{
  "model": "image VQ-VAE",
  "dataset": "aerial photos of the United States (SatlasPretrain)",
  "train_examples": 203450,
  "image_size": 64,
  "crop_scale_min": 0.7,
  "horizontal_flip": true,
  "rotation_deg": 5,
  "bottleneck": "vq",
  "downsampling_factor": 8,
  "encoder_arch": "convnext",
  "encoder_isotropic": false,
  "encoder_norm": "rmsnorm",
  "encoder_activation": "gelu",
  "encoder_mlp_ratio": 4,
  "encoder_dropout": 0.1,
  "encoder_inner_norm": false,
  "encoder_patch_size": [4, 4],
  "encoder_conv_stem": false,
  "encoder_depths": [8, 8],
  "encoder_widths": [48, 96],
  "encoder_kernel_size": 5,
  "loss": "mse",
  "latent_channels": 8,
  "decoder_norm": "batchnorm",
  "decoder_activation": "gelu",
  "decoder_widths": [48, 48, 96, 192],
  "decoder_blocks_per_level": 2,
  "decoder_block": "basic",
  "decoder_attention": false,
  "decoder_upsampling": "nearest_conv",
  "codebook_size": 1024,
  "init": "orthogonal",
  "residual_init": "scaled_by_depth",
  "optimizer": "soap",
  "beta2": 0.99,
  "learning_rate": 0.0032,
  "beta1": 0.95,
  "shampoo_beta": 0.99,
  "eps": 1e-08,
  "precondition_frequency": 20,
  "max_precond_dim": 1536,
  "one_sided": false,
  "adamw_lr_other_params": 0.0011,
  "max_grad_norm": 0.5,
  "max_steps": 6000,
  "batch_size": 256,
  "epochs": 7.5,
  "lr_schedule": "cosine",
  "final_lr_fraction": 0.1,
  "warmup_steps": 180,
  "weight_decay": 0.2,
  "adamw_weight_decay_other_params": 0
}
Rows from block 1 of the decoder, named by matrix and row number. Rows with one number belong to one channel. Each number is 128 + 24 x the weight over its row's rms, rounded and kept within 0 to 255. All counts start at 0. After the name is the row's rms in percent of the matrix's.
# convs0: first 3x3 conv (decoder.mid.1.convs.0.weight, 192x192x3x3), inputs 174-179, a 3x3 kernel for each
# convs1: second 3x3 conv (decoder.mid.1.convs.1.weight, 192x192x3x3, transposed), outputs 174-179, a 3x3 kernel for each
convs0.41 102 [161 141 162  86  82  90 130 135 157 145 140  98 136  93 112 133 135 161  79  94  94 105 142 152 103 110 142 130 146  95 109 132 136 141 140 131 109 143 126 142 110 119 127 118 174 168 184 165 113 123 128 102 130 140]
convs1.41 101 [106 117 137 121 134 132 104  70  94 113 121  51 114 159 100 114 110 120  88 124 168 122 118 151 131 184 110 127  97  92 133 155 136 152 147 154  97 146  96 107 132 134 116 110 115 153 134 142 108 121 126 126 112 161]
convs0.42 086 [166 125 144 120 112 125 108 112 113 152 132 145 157 132 103 153 135 154  90  93  97 119  82 117 148 110 177 178 128 172 168 159 178 131  95 147 116 119 149 101 137 134 144 115 142 102 113 114 162 126 146 135 131 136]
convs1.42 093 [139 125 106 135 124  61  94 133 115  81  78 118  97 104 125 111 117 144 151 167 123 155 161 139 118  96 120 110 113 136 109 120 138 132 118 125  71  68  58 112 144 133 161 159 116 149 149 118 103 172 121 138 130 142]
convs0.43 083 [125 146 112 124  85  98 116 131 104  75  90 150 134 111 140 104  74  99 135 134 100 133 154 147 138 108 109 121 127 147 127 148 105 153 146 151 130 114 140 129 135 111 107 123 108 124 135 132 137 147 135 124 115 142]
convs1.43 087 [139 162 115 142 164 158 129 122 133 138 167 129 144 155 138 126 140 152 116 139 164 154 108 101 193 104 118 116 112 122 148 139 112 107 153 113 148  84 123 133 125 128 102 133 141 117 126 146 162 124 126 158 117 144]
convs0.44 101 [ 55  61  57  99  95  93 131 137  94  97  84  68 130 155 135 120 164 135 109 141 150 108 117 125 108 134 123 108  91 103 140 150 116 125 121 112 132 159 130 100 120 108 107 104 110 133 124 115 129 118 105 121 132 114]
convs1.44 100 [171 132 133 144  95 117 140 191 169  99  78 136 160 138 151 117 154 144 147 136 158 114 142 135 131 117 159 138 146 126 128 118 138  67 139  90 149 139 147 156 112 138  89  94 103 131 163 198 146 105 118 129 101  93]
convs0.45 105 [134 159 129  53  72  72 114 176 120 101 141 117 111 127 131 114 122 137  94 119 111 118 136 153 109 114 135  99 102  97 128 148 135 158 135 155 113  96 107 129 104 113 102 148 134 149 138 126 138 149 124 133 132 123]
convs1.45 100 [120 136 120 132 151 148 120 108 107 167 138 127 100 162 136 171 164 134  94  73 108 105 107 155 107 139 137 123 107 121 138 142 145 140 149 148  82  16  98 144  98 171 132 113  76 145 161 143 105 111  70 168 119  94]
convs0.46 114 [117 116 135 126 138 138 154 116 127 119 161 153 156  49 125 101 113 106 106 167 154 148 181 162 139  78 110 117 103 127 114 200  80 114 126 118 109 148 106 115 133 138 107 132 124 128 121 128 114 139 110 126 136 144]
convs1.46 090 [142 139 129 138 102 144 124 133 151 113 102 143 127 163  95 109 127 171 130 168 115 164 104 119 134  97  73 145 129 131 132 195 120 158  92 143 173 133 167 167 168 117 121 137 122 181 108 137 132 129 151 134 144 164]
convs0.47 097 [115 108 125 134 119 121 113 126 121  86 135 128 144 144 120 119 105 133 138 137 140 145  97 124 171 122 154 153 168 159 143 190 149 153 133 143 116 104 122 124 110 145 136 141 110 125 128 137 144 126 128 122 122 134]
convs1.47 105 [176 136 135 131 158 113 132 136 129 133 135 142 130 130 114 140 138 123 128 167 136 117 148 132 131 146 151 119 165 132 120 111 116 111  85 123 151  98 134 139 118 153 113 121 166 102 112 143 117 154 118 117 131 115]
convs0.48 137 [117 130 124 136 118 140 135 151 120 133 107 132 125  67 116 129 145 128 136 122 140 120 174 115 120 130 134 140 134 151 124 193 107 129 132 137 111 146 140 125 120 135 150  80 112 113 106 139 101 146 122 164 129 121]
convs1.48 115 [158 118 155 106 129 166 130 164 109 135  65  88 132 137  95  93 148 137 170 138 133 135 109 111  94 114 108 115 131 136 122 195 138 111 113 125 139 145 113 125 139  80 146 151 160 109 145 180 136 115 127 103 161 118]
convs0.49 105 [ 82  79 102  96  83  85 134 160 138 146 154 157  78 127 119 141 107 123  95 173 141 112 108 151  84 114  92 149 179 119 138 157  97 155 134 126 117 157  87 118 151  91 127 158 168 148 152 124 129 125 125 124 133 130]
convs1.49 101 [ 85  71  95 140 122 140 146 125  81 166 144  97 115 104 140  95 119 127  91 145 148 115 138 129 152 104  85 157 184 114 140 116 140 120 117 121 149 183 111 120 118 126 108 113 165 164 145  81 137 146 105 107 103 162]
convs0.50 098 [103 149 125 122 174 143 121 135 118 114 147 167 146  90 177 146 195 153 154 135 111 152  81 140 141 138 101 117 141 129 100 137  84 127 171 144 134 131 113 158 164 111 119 105 178 151 119 129 124 108 105 129 102 125]
convs1.50 108 [142 113 172 142 141 161 161  97 125 133 105 166  52 123 133 144 112 178 175 120 127  93 121 127 120 107 137 141 120 109 100 161 159  91 147 138  92 149 100 130 106 144 155 148 115 170 175 149 122 127  97 113 130 141]
convs0.51 104 [143 142 149 123 105 122 133 127 127 136 135 148 136 134 114  92 106  96 107 102 115 154 125 107 129 128 113  68  71 108 123  82 139 114 102 177 143 128 102 151 123 105 163 159 166 111 111 137 135 134 139 119 160 164]
convs1.51 095 [143 136 129 156 135 115 151 126  91 119 132 178 135 102 150 124 150 156 150 139 106 154 128 106 165 106  82 139 101  98 105 146 145 127 132 101  69 106 115 161 113 106 150 138 138  60 122 127 110 136 136 129 119 159]
convs0.52 111 [130 126 114 135 111 117 124 144 113 119 122 118 127  82 102 119 147 131 144 123 140 117 159 120 109 140 127 153 157 129 131 154 162 119 151 129 139 138 116 130 153 115 121 122  91 128 149 141 119 136 145 128 151 135]
convs1.52 120 [128 122 122 129 164 109 149 104 134  99  96 141 106 162 163 148 106 147  98 135 122 115  83 127 153 114 137 141 103 139 153 152 107 141 153 127 165 134 163 145  87  93 137 115 116 106 104 133 118 113  77 128 108  98]
convs0.53 101 [120 135 120 123 111 117 149 144 156 165 125 107 154 163 128 129 123 120 145 138 141 116 195 152 161 144 161 124 123 147 119 125 126 109 175 114 150 155 151 110 158 105  96 142 108 154 137 134 126 186 168 125 119 116]
convs1.53 097 [ 89 119 145 126 117 138 128 152 156 130  98 138 153  67 108 160 113 134 180 142 119 143 147 187 135 111 161 145 138 143 170 175 163 161 151 130 114 110 121  91 130 110 123  99 137 158 145 149 163 161 169 144 145 150]
convs0.54 102 [156 105 113 129  98 142 126 139 129 138  62 114  82  44  82 118 113 141 143 154 151 131 160 138 113 171 157 131 150 125 122 140 130 104 116 126 135 163 172  89 143 128 123 122 115  99 147 110 106 135 124 145 125 115]
convs1.54 106 [158 139 127 122 139 120 113 104 120 107 143 132  93 124 131 117 163 139  96 111 135 126 129 105 113 135 114 122 106 135 126  88 153 149 122 147 125 101  75 146 129 103  91 111 121 110 128 115 132 105 151 156 162 166]
convs0.55 094 [125 123 100 151 133 126 150 145 141 143 118  78 143  83 112 158 146  39 128 120 151 122 132 161 130  97 149 128  91  81 120 125 132 116 150 105 130 142  86 130 125 105 160 155 146 123 119 155 122 127 137 131 110 175]
convs1.55 096 [ 81 125 157 117 124 118 142 118 141 155 121 130 113 124 125 145  92 159  85 141 108  99 155 187 122 145 150 146 125 108 165 131 112 166 132 109 116 119  70 118 132 134 135 120  83  95 149  93 114 111 131 121 124 134]
convs0.56 098 [133 146 136 125 128 131 135 133 127 110 154 148 120  67 145  87 114 128 115  98 130 137 111 116  99 117 133  96 172 120 128 167 169 148 168 138 126 174  97 125 146 128 146 186 119 126 136 121 112 138 104 114 119 116]
convs1.56 101 [137 121 110 141 191 163 161 152 138 106 144 119  81 108 114 105 127 153 132 167 120  71 125 119 147 125 148 150 138 127 141 137 123 125 125 131  94 106 101 147 134 126 134 106 116 105 149 127 133  91 145 144 133 108]
convs0.57 108 [129  86 108  79  60  87  95  83 108 141 146 119 114 124 132 176 120 115 132 121 116 110  76 127 117 123 116 101 109 164 136 148 123 139 138 138 111 120 116 110 142 157 129 161 126 142 134 147 108 128 118 126 129 113]
convs1.57 102 [111 126 143 151 142 159 135 166 139 158 144 116 105 114 121 130  99  75 137 164  78 110 165 118 107 164 185 138  78  80 120 116  87 124 146 118 122 102 127 141 108 157 104  90 142  92 104 122 138 100 148 130 139  98]
convs0.58 091 [135 175 107 105  99  95 123 109 122 120  93  95 137 170  72 120 123 139 148 137 167 108 193 114  86  79  99 184 130 154 116 130 121 132 112 116 125 103  76 128 139 130 128 135 120 136 144 121 138 121 114 150 123 100]
convs1.58 096 [178 118 120 190 135 124 147 122 130 112 103 127 132 108 187 135 117 119 105 144 138 109  73 131  85 122 127 128 165 122 130 151 153 122 168 123 153 129 117 129 102 105 103 109  84 129  73 146 112 125 150  94 110 115]
convs0.59 101 [105 108 120 134 130 122 143 155 116 127 151 132 162 130 123 116 141 134 131 114 121 100 156 119 133  86 137 122 166 152 109 225 133 132 169 124 122 137 129 117 157 127 139 141 105 129 135 129 142 121 126 158 149 109]
convs1.59 102 [155 137 157 109 216 135 132 155 112 151 120 160 178 124 107 151 132 141 121 122 177 107  70 122 113 173 129 123 141 125 159 116 105 143 137 122 146 134 109 152 108 124 129  96 142 154 138 121 175 133 109 143 128 104]
convs0.60 090 [ 88 127 142 109 118 105 117 146 103 127 115 105 138 145 156 104 145 138  80 161 155 137 116 141 123 149 143 145 145 158 151  78 137 137  64 109 113 134 110 105 118 110 123 143  94 163 126 106 156 129 120 132 139 127]
convs1.60 093 [110 109 115 147 128 106 102 110 155 118  93  94 114 120  90 154 137 117  91  50 120  87 107 141 105  98 133 122 134 122 142 164 136  94 108 152 124 110 142 108 119 152 121 131 147 169 164 120 114 147  92 140 142  98]
convs0.61 099 [125 110 100 152 120 148 145 127 129 115 116 117 137 128 134 138 108 119 132  91 106 146  53  81 136 137 125 124 164 124  58 198 152 110 130 103 119 151 156 115 180 183 123 147 143 121 123 102 148 133 131  83 114 119]
convs1.61 093 [123 125 115  89 108 124 127 136 145 127 106 160 113  60 150 148 165 143 115 132 107 155 146 127 116 174  84 136 146 120 143 112 100 108  63 120  88 130 165  84  73 107 114  97 125 114  92 168  97  99 154 100 134 178]
convs0.62 092 [135 119 103 143 128 131  94 113 120  77 132 102 126 172 126 117 168 138 115 126 126 126 131 125 126 115 109 157 172 177 158 115 137 149 183 111  98  68 108 141 164 175 136 115  83 119 110 123 131 152 145 136 140 143]
convs1.62 092 [135 131 122 144 151 153 158 138 141  84  99  86 109  97  93 139 146 138 110 173 157 150 123 105 125 126 169 169 104 101 109 121 142 145 138 104 154 121 121 111 104  24 146 189 177 147 108 145 102 119 110 132 124  84]
convs0.63 096 [162 132 117 131 162 162 141 153 154 158 147 160 147 117 121  99 114 154 139 145 163 121  82 129 141 127 144 164 136 170  74  98 168 104 105  82  95 117 113 146 138 125 132 127 139 137 136 113 120 130 119 143 124 136]
convs1.63 096 [ 86 157 138 141  97 117 121 108  70 125 155 140 156 144 153 109 103 118 119 120 139 119 190 143 195 168 144 114 137 129 121 101 151 114 124 104 129 127 122 145 158 140 114  93 125 142 122 129  99  74  91 183 166 130]
convs0.64 100 [123 132 122 107 121  84 133 143 153 143 132 176 137 141 144 166 167 196  96 131 145 125 145 167 154 179 186 167 136 138 134 118 124 151 120 141 149 133 138 112 141 122 150  99 113 172 138 114 118 111 109 131 149 132]
convs1.64 092 [123  95  94 102  70  98 141 142 136 107 138  80 132 121 130  92 136 100  73 113 113 150 140 142 100  84 101 118 177 137 116 107 130 101  90 102 139 147 172 153 139 162 120 130 138 160 136 119 146 125 130 144 120  86]
convs0.65 087 [126 136 100 153 159 118 141 161 137 167 122 162 138 140 160 123 128 173 135 131 165  88 138 189 102 145 136 125 145 157 103 157 125 170 133  85 121 123 159 120  90 115 127 126 140  95  89  92 132 136 135 143 127 162]
convs1.65 091 [141 132 137 165 128 142 127 135 129  91 188 177  68 120 183 135 115  98 124 110 186 103 166 159 108  99 105 155 132 135 123 100 137 145 150 161  96  84 120 126 112 148 161  95 129 106 124  93 110 166 141 160 116 139]
convs0.66 097 [130 157 127 121 131 131 124 142 148 126 153 144 116 161 130 148 138 112 159 121 177 114 122 143 109 131 152 210 181 131 183 141 121 130 138  90 145 120 102 151  79 124 164 111 121 143 145 181  89 130 134 133 122  94]
convs1.66 095 [ 97 120 111  90 105 139  80 131 161  92  77 108  96  76 123 108 125  73 160 144 110 151 110 119 119 100  97 166 107 140 149 102  94 133 123 116 124 155 141  91 157 116 132 121 140  94 110 124 117 132 145 116 110 111]