From a checkpoint of a small image VQ-VAE.
Training: soap at rate 0.0032, 6000 steps, batches of 256.
Data: trained on aerial photos of the United States (SatlasPretrain), 203450 training examples, 7.5 epochs.
Rows from block 13 of the encoder, named by matrix and row number. Rows with one number belong to one neuron. Each number is 128 + 32 x the weight over its row's rms, rounded and kept within 0 to 255. All counts start at 0. After the name is the row's rms in percent of the matrix's.
# fc1: MLP up (encoder.blocks.13.mlp.fc1.weight, 384x96), inputs 0-95
# fc2: MLP down (encoder.blocks.13.mlp.fc2.weight, 96x384, transposed), outputs 0-95
fc1.187 090 [117 158  90 151 117 155 137  70 172 109 127 138 124 165  63 162  95 100 153 156 148 130 161 167  73 113 110 102 100 152 151 181 161 102 103 128  85 136  81 144 139 146 133 130 176 129 121 170 183 107 158 129 149 161 140 117  99 200  98 163  80 179 123 150  77 137 131 130 181  78  98 129 125 147  62 153 104  81 156 116 191 169  71  99 161 127 101 101 130 173 132 155 114 117 142  86]
fc1.188 084 [113 150 172 170 139 135 126 114 126 108 132 157 103  56 137 120 137 103 139  63 166 166 100 122 196  94 146 136 181  99 139 110  99 111 110 127 134 111 128 128 130 137 120  91 110 159  96 154 113 148 130 174 163 146 116 168  97  96 114 180 146  93 113  81 142 145 204 187 154 106 172  67 131  77 200 126 104 157 146 172 156 135 143  96 148 172  72 124 140 126 180 150 183  77 146 162]
fc1.189 130 [ 46  96 146 202 103  83  87  59 144 129 115  68 132 157 141 116 138 121 100 148 124  96 115 184  80 125 110 107  98 132 134 117 120 117 158 142 143 138  97 130 224 150 156 156 136 114 202 127  89 128 137 150 145 159 202 127 119 160 115 140 119 131 163 163 131 135 113  90 150 160 111 188 157 108 162 154 123  87 134 126 154 135 136  51 108 103 157 131 129 179  67 114 125 116 113  97]
fc1.190 078 [101 142 177 122 137 127  99 167 172 169 184 128  70 104 111 118 104 124  66 149 119 183  92  85 139 100 168 144 143 113 179 110 132 138 141 119 123 142 173 128 204  85 138 102 134 113 104 115 176 113 126 150 102  82 154 140 111 144 145  81  71 168 102  89 136  89 127 116 141  91 127 157 141 103 127 179 160  91 137 158 100 102 108  49 145 198 138 118 127 163  68 173 130  72 161 127]
fc1.191 150 [109 179 151 163 127 212 158  71 125 150 119 131 120  98 130 102  90 124 139 138 169 158 189 105 138 161 122 126 153  98  80 159  84 102 127  99 108 109 115 168 148 119 111 158 184  93 232 131 177 128 150 155 150 139 139 138 157  76  93 116 160 115 126 190 147  98 156 139 142 127  98 113 141 127  90 151 110 168 149 212 105 157  82  96 123 175 160 165  95 100 173 134 115 121 143 125]
fc1.192 095 [150 139 154 178  70 118 131 138 150 175 162 145 119 127 150  49 128  97 115 141  87 107 103 118  53 118 155  82 117 171  86 149 105 217 141 102 163 124 126 166 123  99  94 196 146 131 173 199 159  92 124  87 113  99 160  99 166 106  70 150 142 157 155  88 149 156 148 127 152  93 144 157 104 158 102 151 163 129 159 140 131 123 160  74 110 138 130 105 117  99 153 159 142 183 125  99]
fc1.193 121 [147 126 177 135 101 145 170 137 176 112 152 120 133 129 100 110 130 129 144 154 202 103 107 108 136 108  70 140 136  53 125 132  98 176  98 131 119 120 134 126 136  87  81 110  99  90 162 173 135  96 112 143  71  98 117 161 129 161  77 125 169 145 115 159  80  77 158 120 122 140  77 156 156 177 203 159 120 117 128 170 107 196  76 117  82 112 180 119 203 118 172 114 134 154 119 119]
fc1.194 097 [137 172 145 170 119 102  89 173  96 152 121 107 130 114 160 164 119 130 162 166 122 130 124 153 156  82 140 106 118  81 154 170 110 157 130 130 130 100 129 140 159 120  74 159 186  98  83 143  92 121 189  75 167 110  56 123 148 168 145  96 112 129 119  86 129  99 119 120 103 158 128 106 109 124 101 115 107 115 177 129  35 102  89 112  62 103 181 172  43 123 102 132 107 104 159  86]
fc1.195 102 [101 115 166  98  66 119 143  70 131 160 159  85 123 148 102 105 163 174  90 144  83 150 103 151 124 130 158 110 143 112  63 128 120 119 183 126 106  82 120 141 119  93 134 122 130  76 144 138 155  90 152  93 149 108 128  99  81 136 216 144 162 150 111 137 168  75 183  59 215 112 154 110 142 132 110 136 107 115 170 139 113 156 131  57  96 127 157  98 141  89 137  76 159 129 148 112]
fc1.196 095 [ 74 118  77 136 165 103  31 176 111  71 134 176 132  70 145 125 152 151 100 128 118 120  84 115  96 185 155 121 140 127 122  74 136 126 155  86 189 133  92 152 198 112 115 146 128 102 147 122 121 100 134  96 118 166 124  97 143 115  94  93  89 102 124 129 138 155 131 140  94 150 138 167  95 153 120 123 108 104 152  89 143 133 169  55  86 189 149  94 151 137 107 122 142 101 158  47]
fc1.197 092 [186 117 182 124 100 114 220 158  71 147 127 129 115 130 144 153 153 142  86 105 108 112 188 128 128 122 158 132 131  95 140  81 119 127  95 182 138 116 123  87 110 157  85 118 173 137 121 175 115 127 144 153 146 114  51 139 111 102 131 134 186 124 119 102  60 124 110 151 127 154 111 133  86 128  99  82 114 131 105 132 181 191 102 113  64 169 126  57 119 113 179 173  90  96 104 103]
fc1.198 098 [122 137 150  49  44 110  97 136 115 134  88 155 119 109 130 119 106 128 150  73 154  99  95 167 156 118 140 128 127 128 124 136 137 140 105 140 121 113 124 103 165  65 128 185  95 100 145 177  79 132 120 178 181 105 160  94 114 181 103  94 167 162 164  96  94 132  80 125 184 189 115 100 112 170 151 134 129 160 147 171 130 129 120  56 208 171  97 101 132 128 144 152 104 106  97 107]
fc1.199 102 [178 143 151 169 110 142 129 185 124 189 154 198 169 128 133  93  84 139 136 113 124 134 128 221 188  92 161 147 101  60 217 116 148 149 124  91 106 135 160  97 135  98 154 135 130  92 140 114 178 141 184 172 138 133 140 116 155  91  77 112 120 122 109 138 107  96 136 114  97 137  83 124 108  95  48 121 172 119 103 170  81 119 103 117 150 162 128 120  97 112 104 110 143 121 112 128]
fc1.200 075 [112  86 125 124 158 126 145 147  61  82 118 156 146  31 161 114 144 112 111 157  80 106 145 149 146 190 100 170  78 126 115 126 175 152 122 116 160 156 110 107 182 191 170 107 164 102 103 153 126 121 101 131  85 185 169  75 147  97 134  86 132 119 132 123 117 131 155  79 119 153 123 179 106 120 102 101 128 110 123  91 119 159 161 139 145 124 149  97 132  79  88  90 107 207 137  67]
fc1.201 076 [129 139  99 139  73 151  92 156 156 126 101  67 125 140 142 122 121  65 145 142 130 145  81 123  86 120 137 134 121 174  82 124 147 104  92 165 108 154 145 149 160 118 151 130 158 195  52 112 182 204 115 142 181 138 200 131 119  66  84 132 132 132 156 182 125 127 142 131 133 167  65 142 120 180 133 167 112 129 128 103  94 145 106 156 106 153 128 130 136 100  60 122 115  89 187 170]
fc1.202 131 [160  56 110 146 106 141 133 104 120 156 123  97 131  86 133 177  72  72 181 160 150  75 128 122 117 220 161 179 147 118 150 178 185 133 115 111 132 127 100  74 178 174 109 119 145 123  99 125 151  99 145 118 120 125 136 180 193 152 142 104 144 128 163 118 132  71 141 112 172 122  54 107 126 144  74 132 146 123 146 101 140 150  93 173 132 129 109 110 114  92 148 122 108 163  64  95]
fc1.203 133 [167 140 166 169 110 186  63  85 215 173 166 160 151 154 177 125  98 118  87 105 120 133 122 134 181 109  62  94 153 134 168 127 154 100 126 173 137 119 113 111  86 195 109 114 104 106  92  97 169 141 169 167  90 142 140 168 112 122 148 131 123 135 161  96 139 115 149 134 153 140 147 124 197 174 148 118 168 124 169 170 113 101 115 117 148  86 116 167  93 160 157 141 154 136  59 117]
fc2.187 128 [136 150 171  88 176 120 131 165 137  97  89  95 127 121 121 127 156 118 146 111 157 128 101 118 120 143 180 141 121 130 165 168 163 100 100 204 166 133 149 125 123 178 142  82 181  90 130 176 107 194 120 166 124 160  95  96  94 206 186 132 119 130 105  94  66 102 140 118 166 109 121  88 113 107 140 150 151  73 100 134  41 130 112 103 134 139 125  64 136  73 119 138 183 109 122 150]
fc2.188 095 [ 82 126 171 111 158 110  90 126 119 104  79 128  80 153  82 129 147 127 104 152 120 142 148 129 137  43 164 138 144  99 165 176 181 163 157 126 118 179 170 111 126 172 117 123 155 149 110 100 128  89 140  60 129  87 127  87 114 101 124 181 144 138 120 154 153 170 102 183 184 144 166  58 159  86 133  96 160 139 118 184  87 118 188 150 105 192 112 113  80 136 148 110 137 130 141 161]
fc2.189 135 [154 143 116 134 164 101 173 116 151 139  96 121 114 113 151 149 101 122 139 124 112  75 115 111 148 135 149 136 120 102 145 211 195 131 101 136 179 112 136  67 186  52  90 128 110 128  57 122 120  14 149 111  68 152 100 115 154 141 106 114  89 129 172 124 107 113  97 155  92 126 126 141 132  50 123 133 143 188 131 146 163 149 158 133 127 111 111 123 118 133 132  81  92  85 166 109]
fc2.190 096 [106 129 167 135 102 198 133 125 113 126 114 124 145 127 157  73 112 158  76 118 131 141 114 167  93 112 159 130 194 141 135 133 171 177 180 141 165 162 132 228 105 165  67 115 145 123  99 143  93 126 134  78 166 109 126 141 120  60 138 145 167 130 146  90  95 135  87 112 127 151 150  64 150 129 185 151  78 122  87 131  77 124  81 140 120  96 117 120  53 144 102 144 149 148 118  89]
fc2.191 148 [131 139  93 158 163  92 119 133 135 137 107 112  95 140 144 120  99 119 105 148 109  84  86 148 133 102 142 148 128 113 117 116 112 213 126 141  85 122 181 150  90 103 168 139 133 131 148 128 157 166 174 175 122 202 169 177  92 133 153 142  93 128  98  99 101 122  84 112 116  85  90 107 146  36 137 137  75 209  88 131 125 110 127 109 141 143 142 103  77 224 138 104 170 108  95 124]
fc2.192 112 [130  88 165 100 149 113 146 130 121 159 144 160 192 136 141 144 139 118 139   8  99 195 102 137  83 135  83 176 159 189 159 108 154 130 149 154 129 143  94 127 149 113  67 131 143 111 148 179 118 146 155 108 132  94 143  71 156 178 115 190 116 174 121 123 130 100 129 124 110 150 140 159 122 140  47 130  93 103 149 111  90 129 175 137 149 152 140 157  60 117 189 122 133 131 131 115]
fc2.193 099 [162 187 143  64 108 101 150  82 135 112 123 103  76 164 111 154  91 120 129  84 169 114 115  69 115 148 142  87 125 135 140 157 115 164 116  90 182 126 166 113 114  80 110 118 110 109  78 128 177 133  88 110 138 122 121  62  89  80 121 112  93 190 119 136 215 112  83 126  76 124 121 153 156 116 128 111 112 152 148 119 114  47 140  83  86 135 133 100 166 125 176 191 129 111 121 139]
fc2.194 098 [175  89 122 130 132 142 114 116 127 123 161 138 136 185 120 104 106 144 170 116 153  70 146 119 103 155 138 174 127 133 146  62  96 154 166 143 155 100  70 104 115 123 102 123 130 132 197 113 140 149  99  98 171 103  33 146 171 133 114 120 157  95  80 151 107 146 162 137 163 164 108 112 188 131 115 109 141 123  91 108 146 112 121 201 115 171  53 113 140 144  54  87  90 104 101  75]
fc2.195 120 [154 133  83 160 125 130 177 206 143 137 103  84 125 128 163  99 123 113 130 157  73 129 138 145 148  99 136 143 185  97 214 103 140 136 132 151  99 143 254 126 148 149  14 111 132 157 146 141 116 142 127 120 128 108 135 108  96 151 133 107 138 124 113 124 157 122 133 110  62 111 143 144  94 145  83 109 132 145 127 130 137  98 106 131 198 141  75 135 164 167 160 120 128 172 103 130]
fc2.196 084 [125 145 138 117 148 180 100  84 132  87 141 165 140 134 117 114  81 107 131 116 119 151 122 105  68  64 171 156 145 107 114  92 164 112 120 145 125 138 174 100 143 113 169  55 193 120 157 146  92 155 219  96 184 115  99 139 149  85 141 134  98 119 142 111  93 171 147 149 148 143 129 123 116  73 204 120 138 107 106 167 138 156 107 186 126  95  83 154 141 173  94 151 109 100  59 126]
fc2.197 082 [171 105 103  75 141 142 187 120 220 149  96 113 106  83 118  95 124 161 120  68 125  81 141  80 110 157 115 123 128 123 117 142 103 133  93  92 153 181 158 125 134 177  74 132 108 128 176  95 143  97  78 171  84 143 155 178 218 123  61 128 203 139 134 171 157 136 129 131 115 120 169 126 139 165 160 111 129 161 114 158 109 158 142 109 143 132 134 151 131 156 156 153  99 116 124  86]
fc2.198 107 [128 136 155 117 127 104 132 118 124 154 158 133  92 100  75 141 114 124 126 116 180 112 117 122 139 170 121 108  46 176 136  96 164 136 130 138 124  72  59  97  81 110 247 162 164 135 129 123 161 137 126 187  66 137 142 132  89 152 101 121  60 147 173 118 142  96 140 160 219  85 121 112 153 136 131 106 107 143 131 136 172 160 153 129 135 100 145 132 180 123 123 150 146 104  99  93]
fc2.199 092 [125 108 117  81 134 175 146 106 139 121 129 184  29  86 130 108  84 125 202  84  56 122  94  98 106 138 128 153 102 155 113 143 157 145 168 155 130 139 141 175 113 212  77 122 173 163 169 136 117 111 150 157 127 143 181 154 124 124 182  96 106 118 116 132 136 168 114  97 141 146 124 102  79  88 179 128 107 129 150 161 124 139 134 123 174 121 139 110 128  95 127 176 136 110 136  42]
fc2.200 083 [126 149 125 116 143 219 144 118 142  81 100 129 172 185 151 167 144 171 123 128  67 159 148 113  91 100  91 169  87 177 114 105 198 125 126 127 133 159 140 110 187 149 117  58 130 119 158 126 150 103 142  95 154 108  21 113  77  78 181 101 148 112 128 107 133 152 126 130  93 105 176 127 135 167  88 125 179 134 113 143 130 171  72 143 145 136 142 128 134 124 126 121 127 121  85  90]
fc2.201 089 [ 98  78 116 176 109  84 144  68 116  84 141  48 208 108 135 132 147 134 146 133 141  96 143 123 153 153 150 106 139 128 101  90  89  94 118  61  95  99  80 118 144 134 250 140  96 150 123 128 119 156 137  88 128  82 164 107 115 105 162 147 117 101 166  96 149 103 123 124  63 126  68 131 108 172 116 131 105 169  95 106 114 156 126 166 147  88 106 128 110 122 125  87 126 116 118 162]
fc2.202 139 [120 165 135 135  94 130  44 130  85 167 128 150  94 163 100  74 116 117 167 131 175 209 143  99 128 115 179 129 120 160 151 128 185 109 143 108 147 114 113  86 102 132 141 101 148 143 153 131 121 136 132 115  76 115  86 105 136  64  52 130 143 152 118 139 132 145 104 136 175 114  81  68 148 165 137  90  78 123 112 140 120  69 150 152  79 105 103 124 127  68 180 107  87 175 106  82]
fc2.203 085 [ 99 115 171 149 164 100 193 105 118  91 134  82 160 143 197  99 121 134 145 183 141 142 197 101  95 101 110 162 147 124 164 131 146 154 105 162 133 157 157  44  88 132 129  83 146 153  83 106 142 172 112 118 188  80 108 154 178 111 128 123 127 191 178 145  97 160 131 133 152 125 145  95  87 134 181 167 105 107 134  99  87  98 196  88 154 128 113 108 110 123  94 157 110 152 135 102]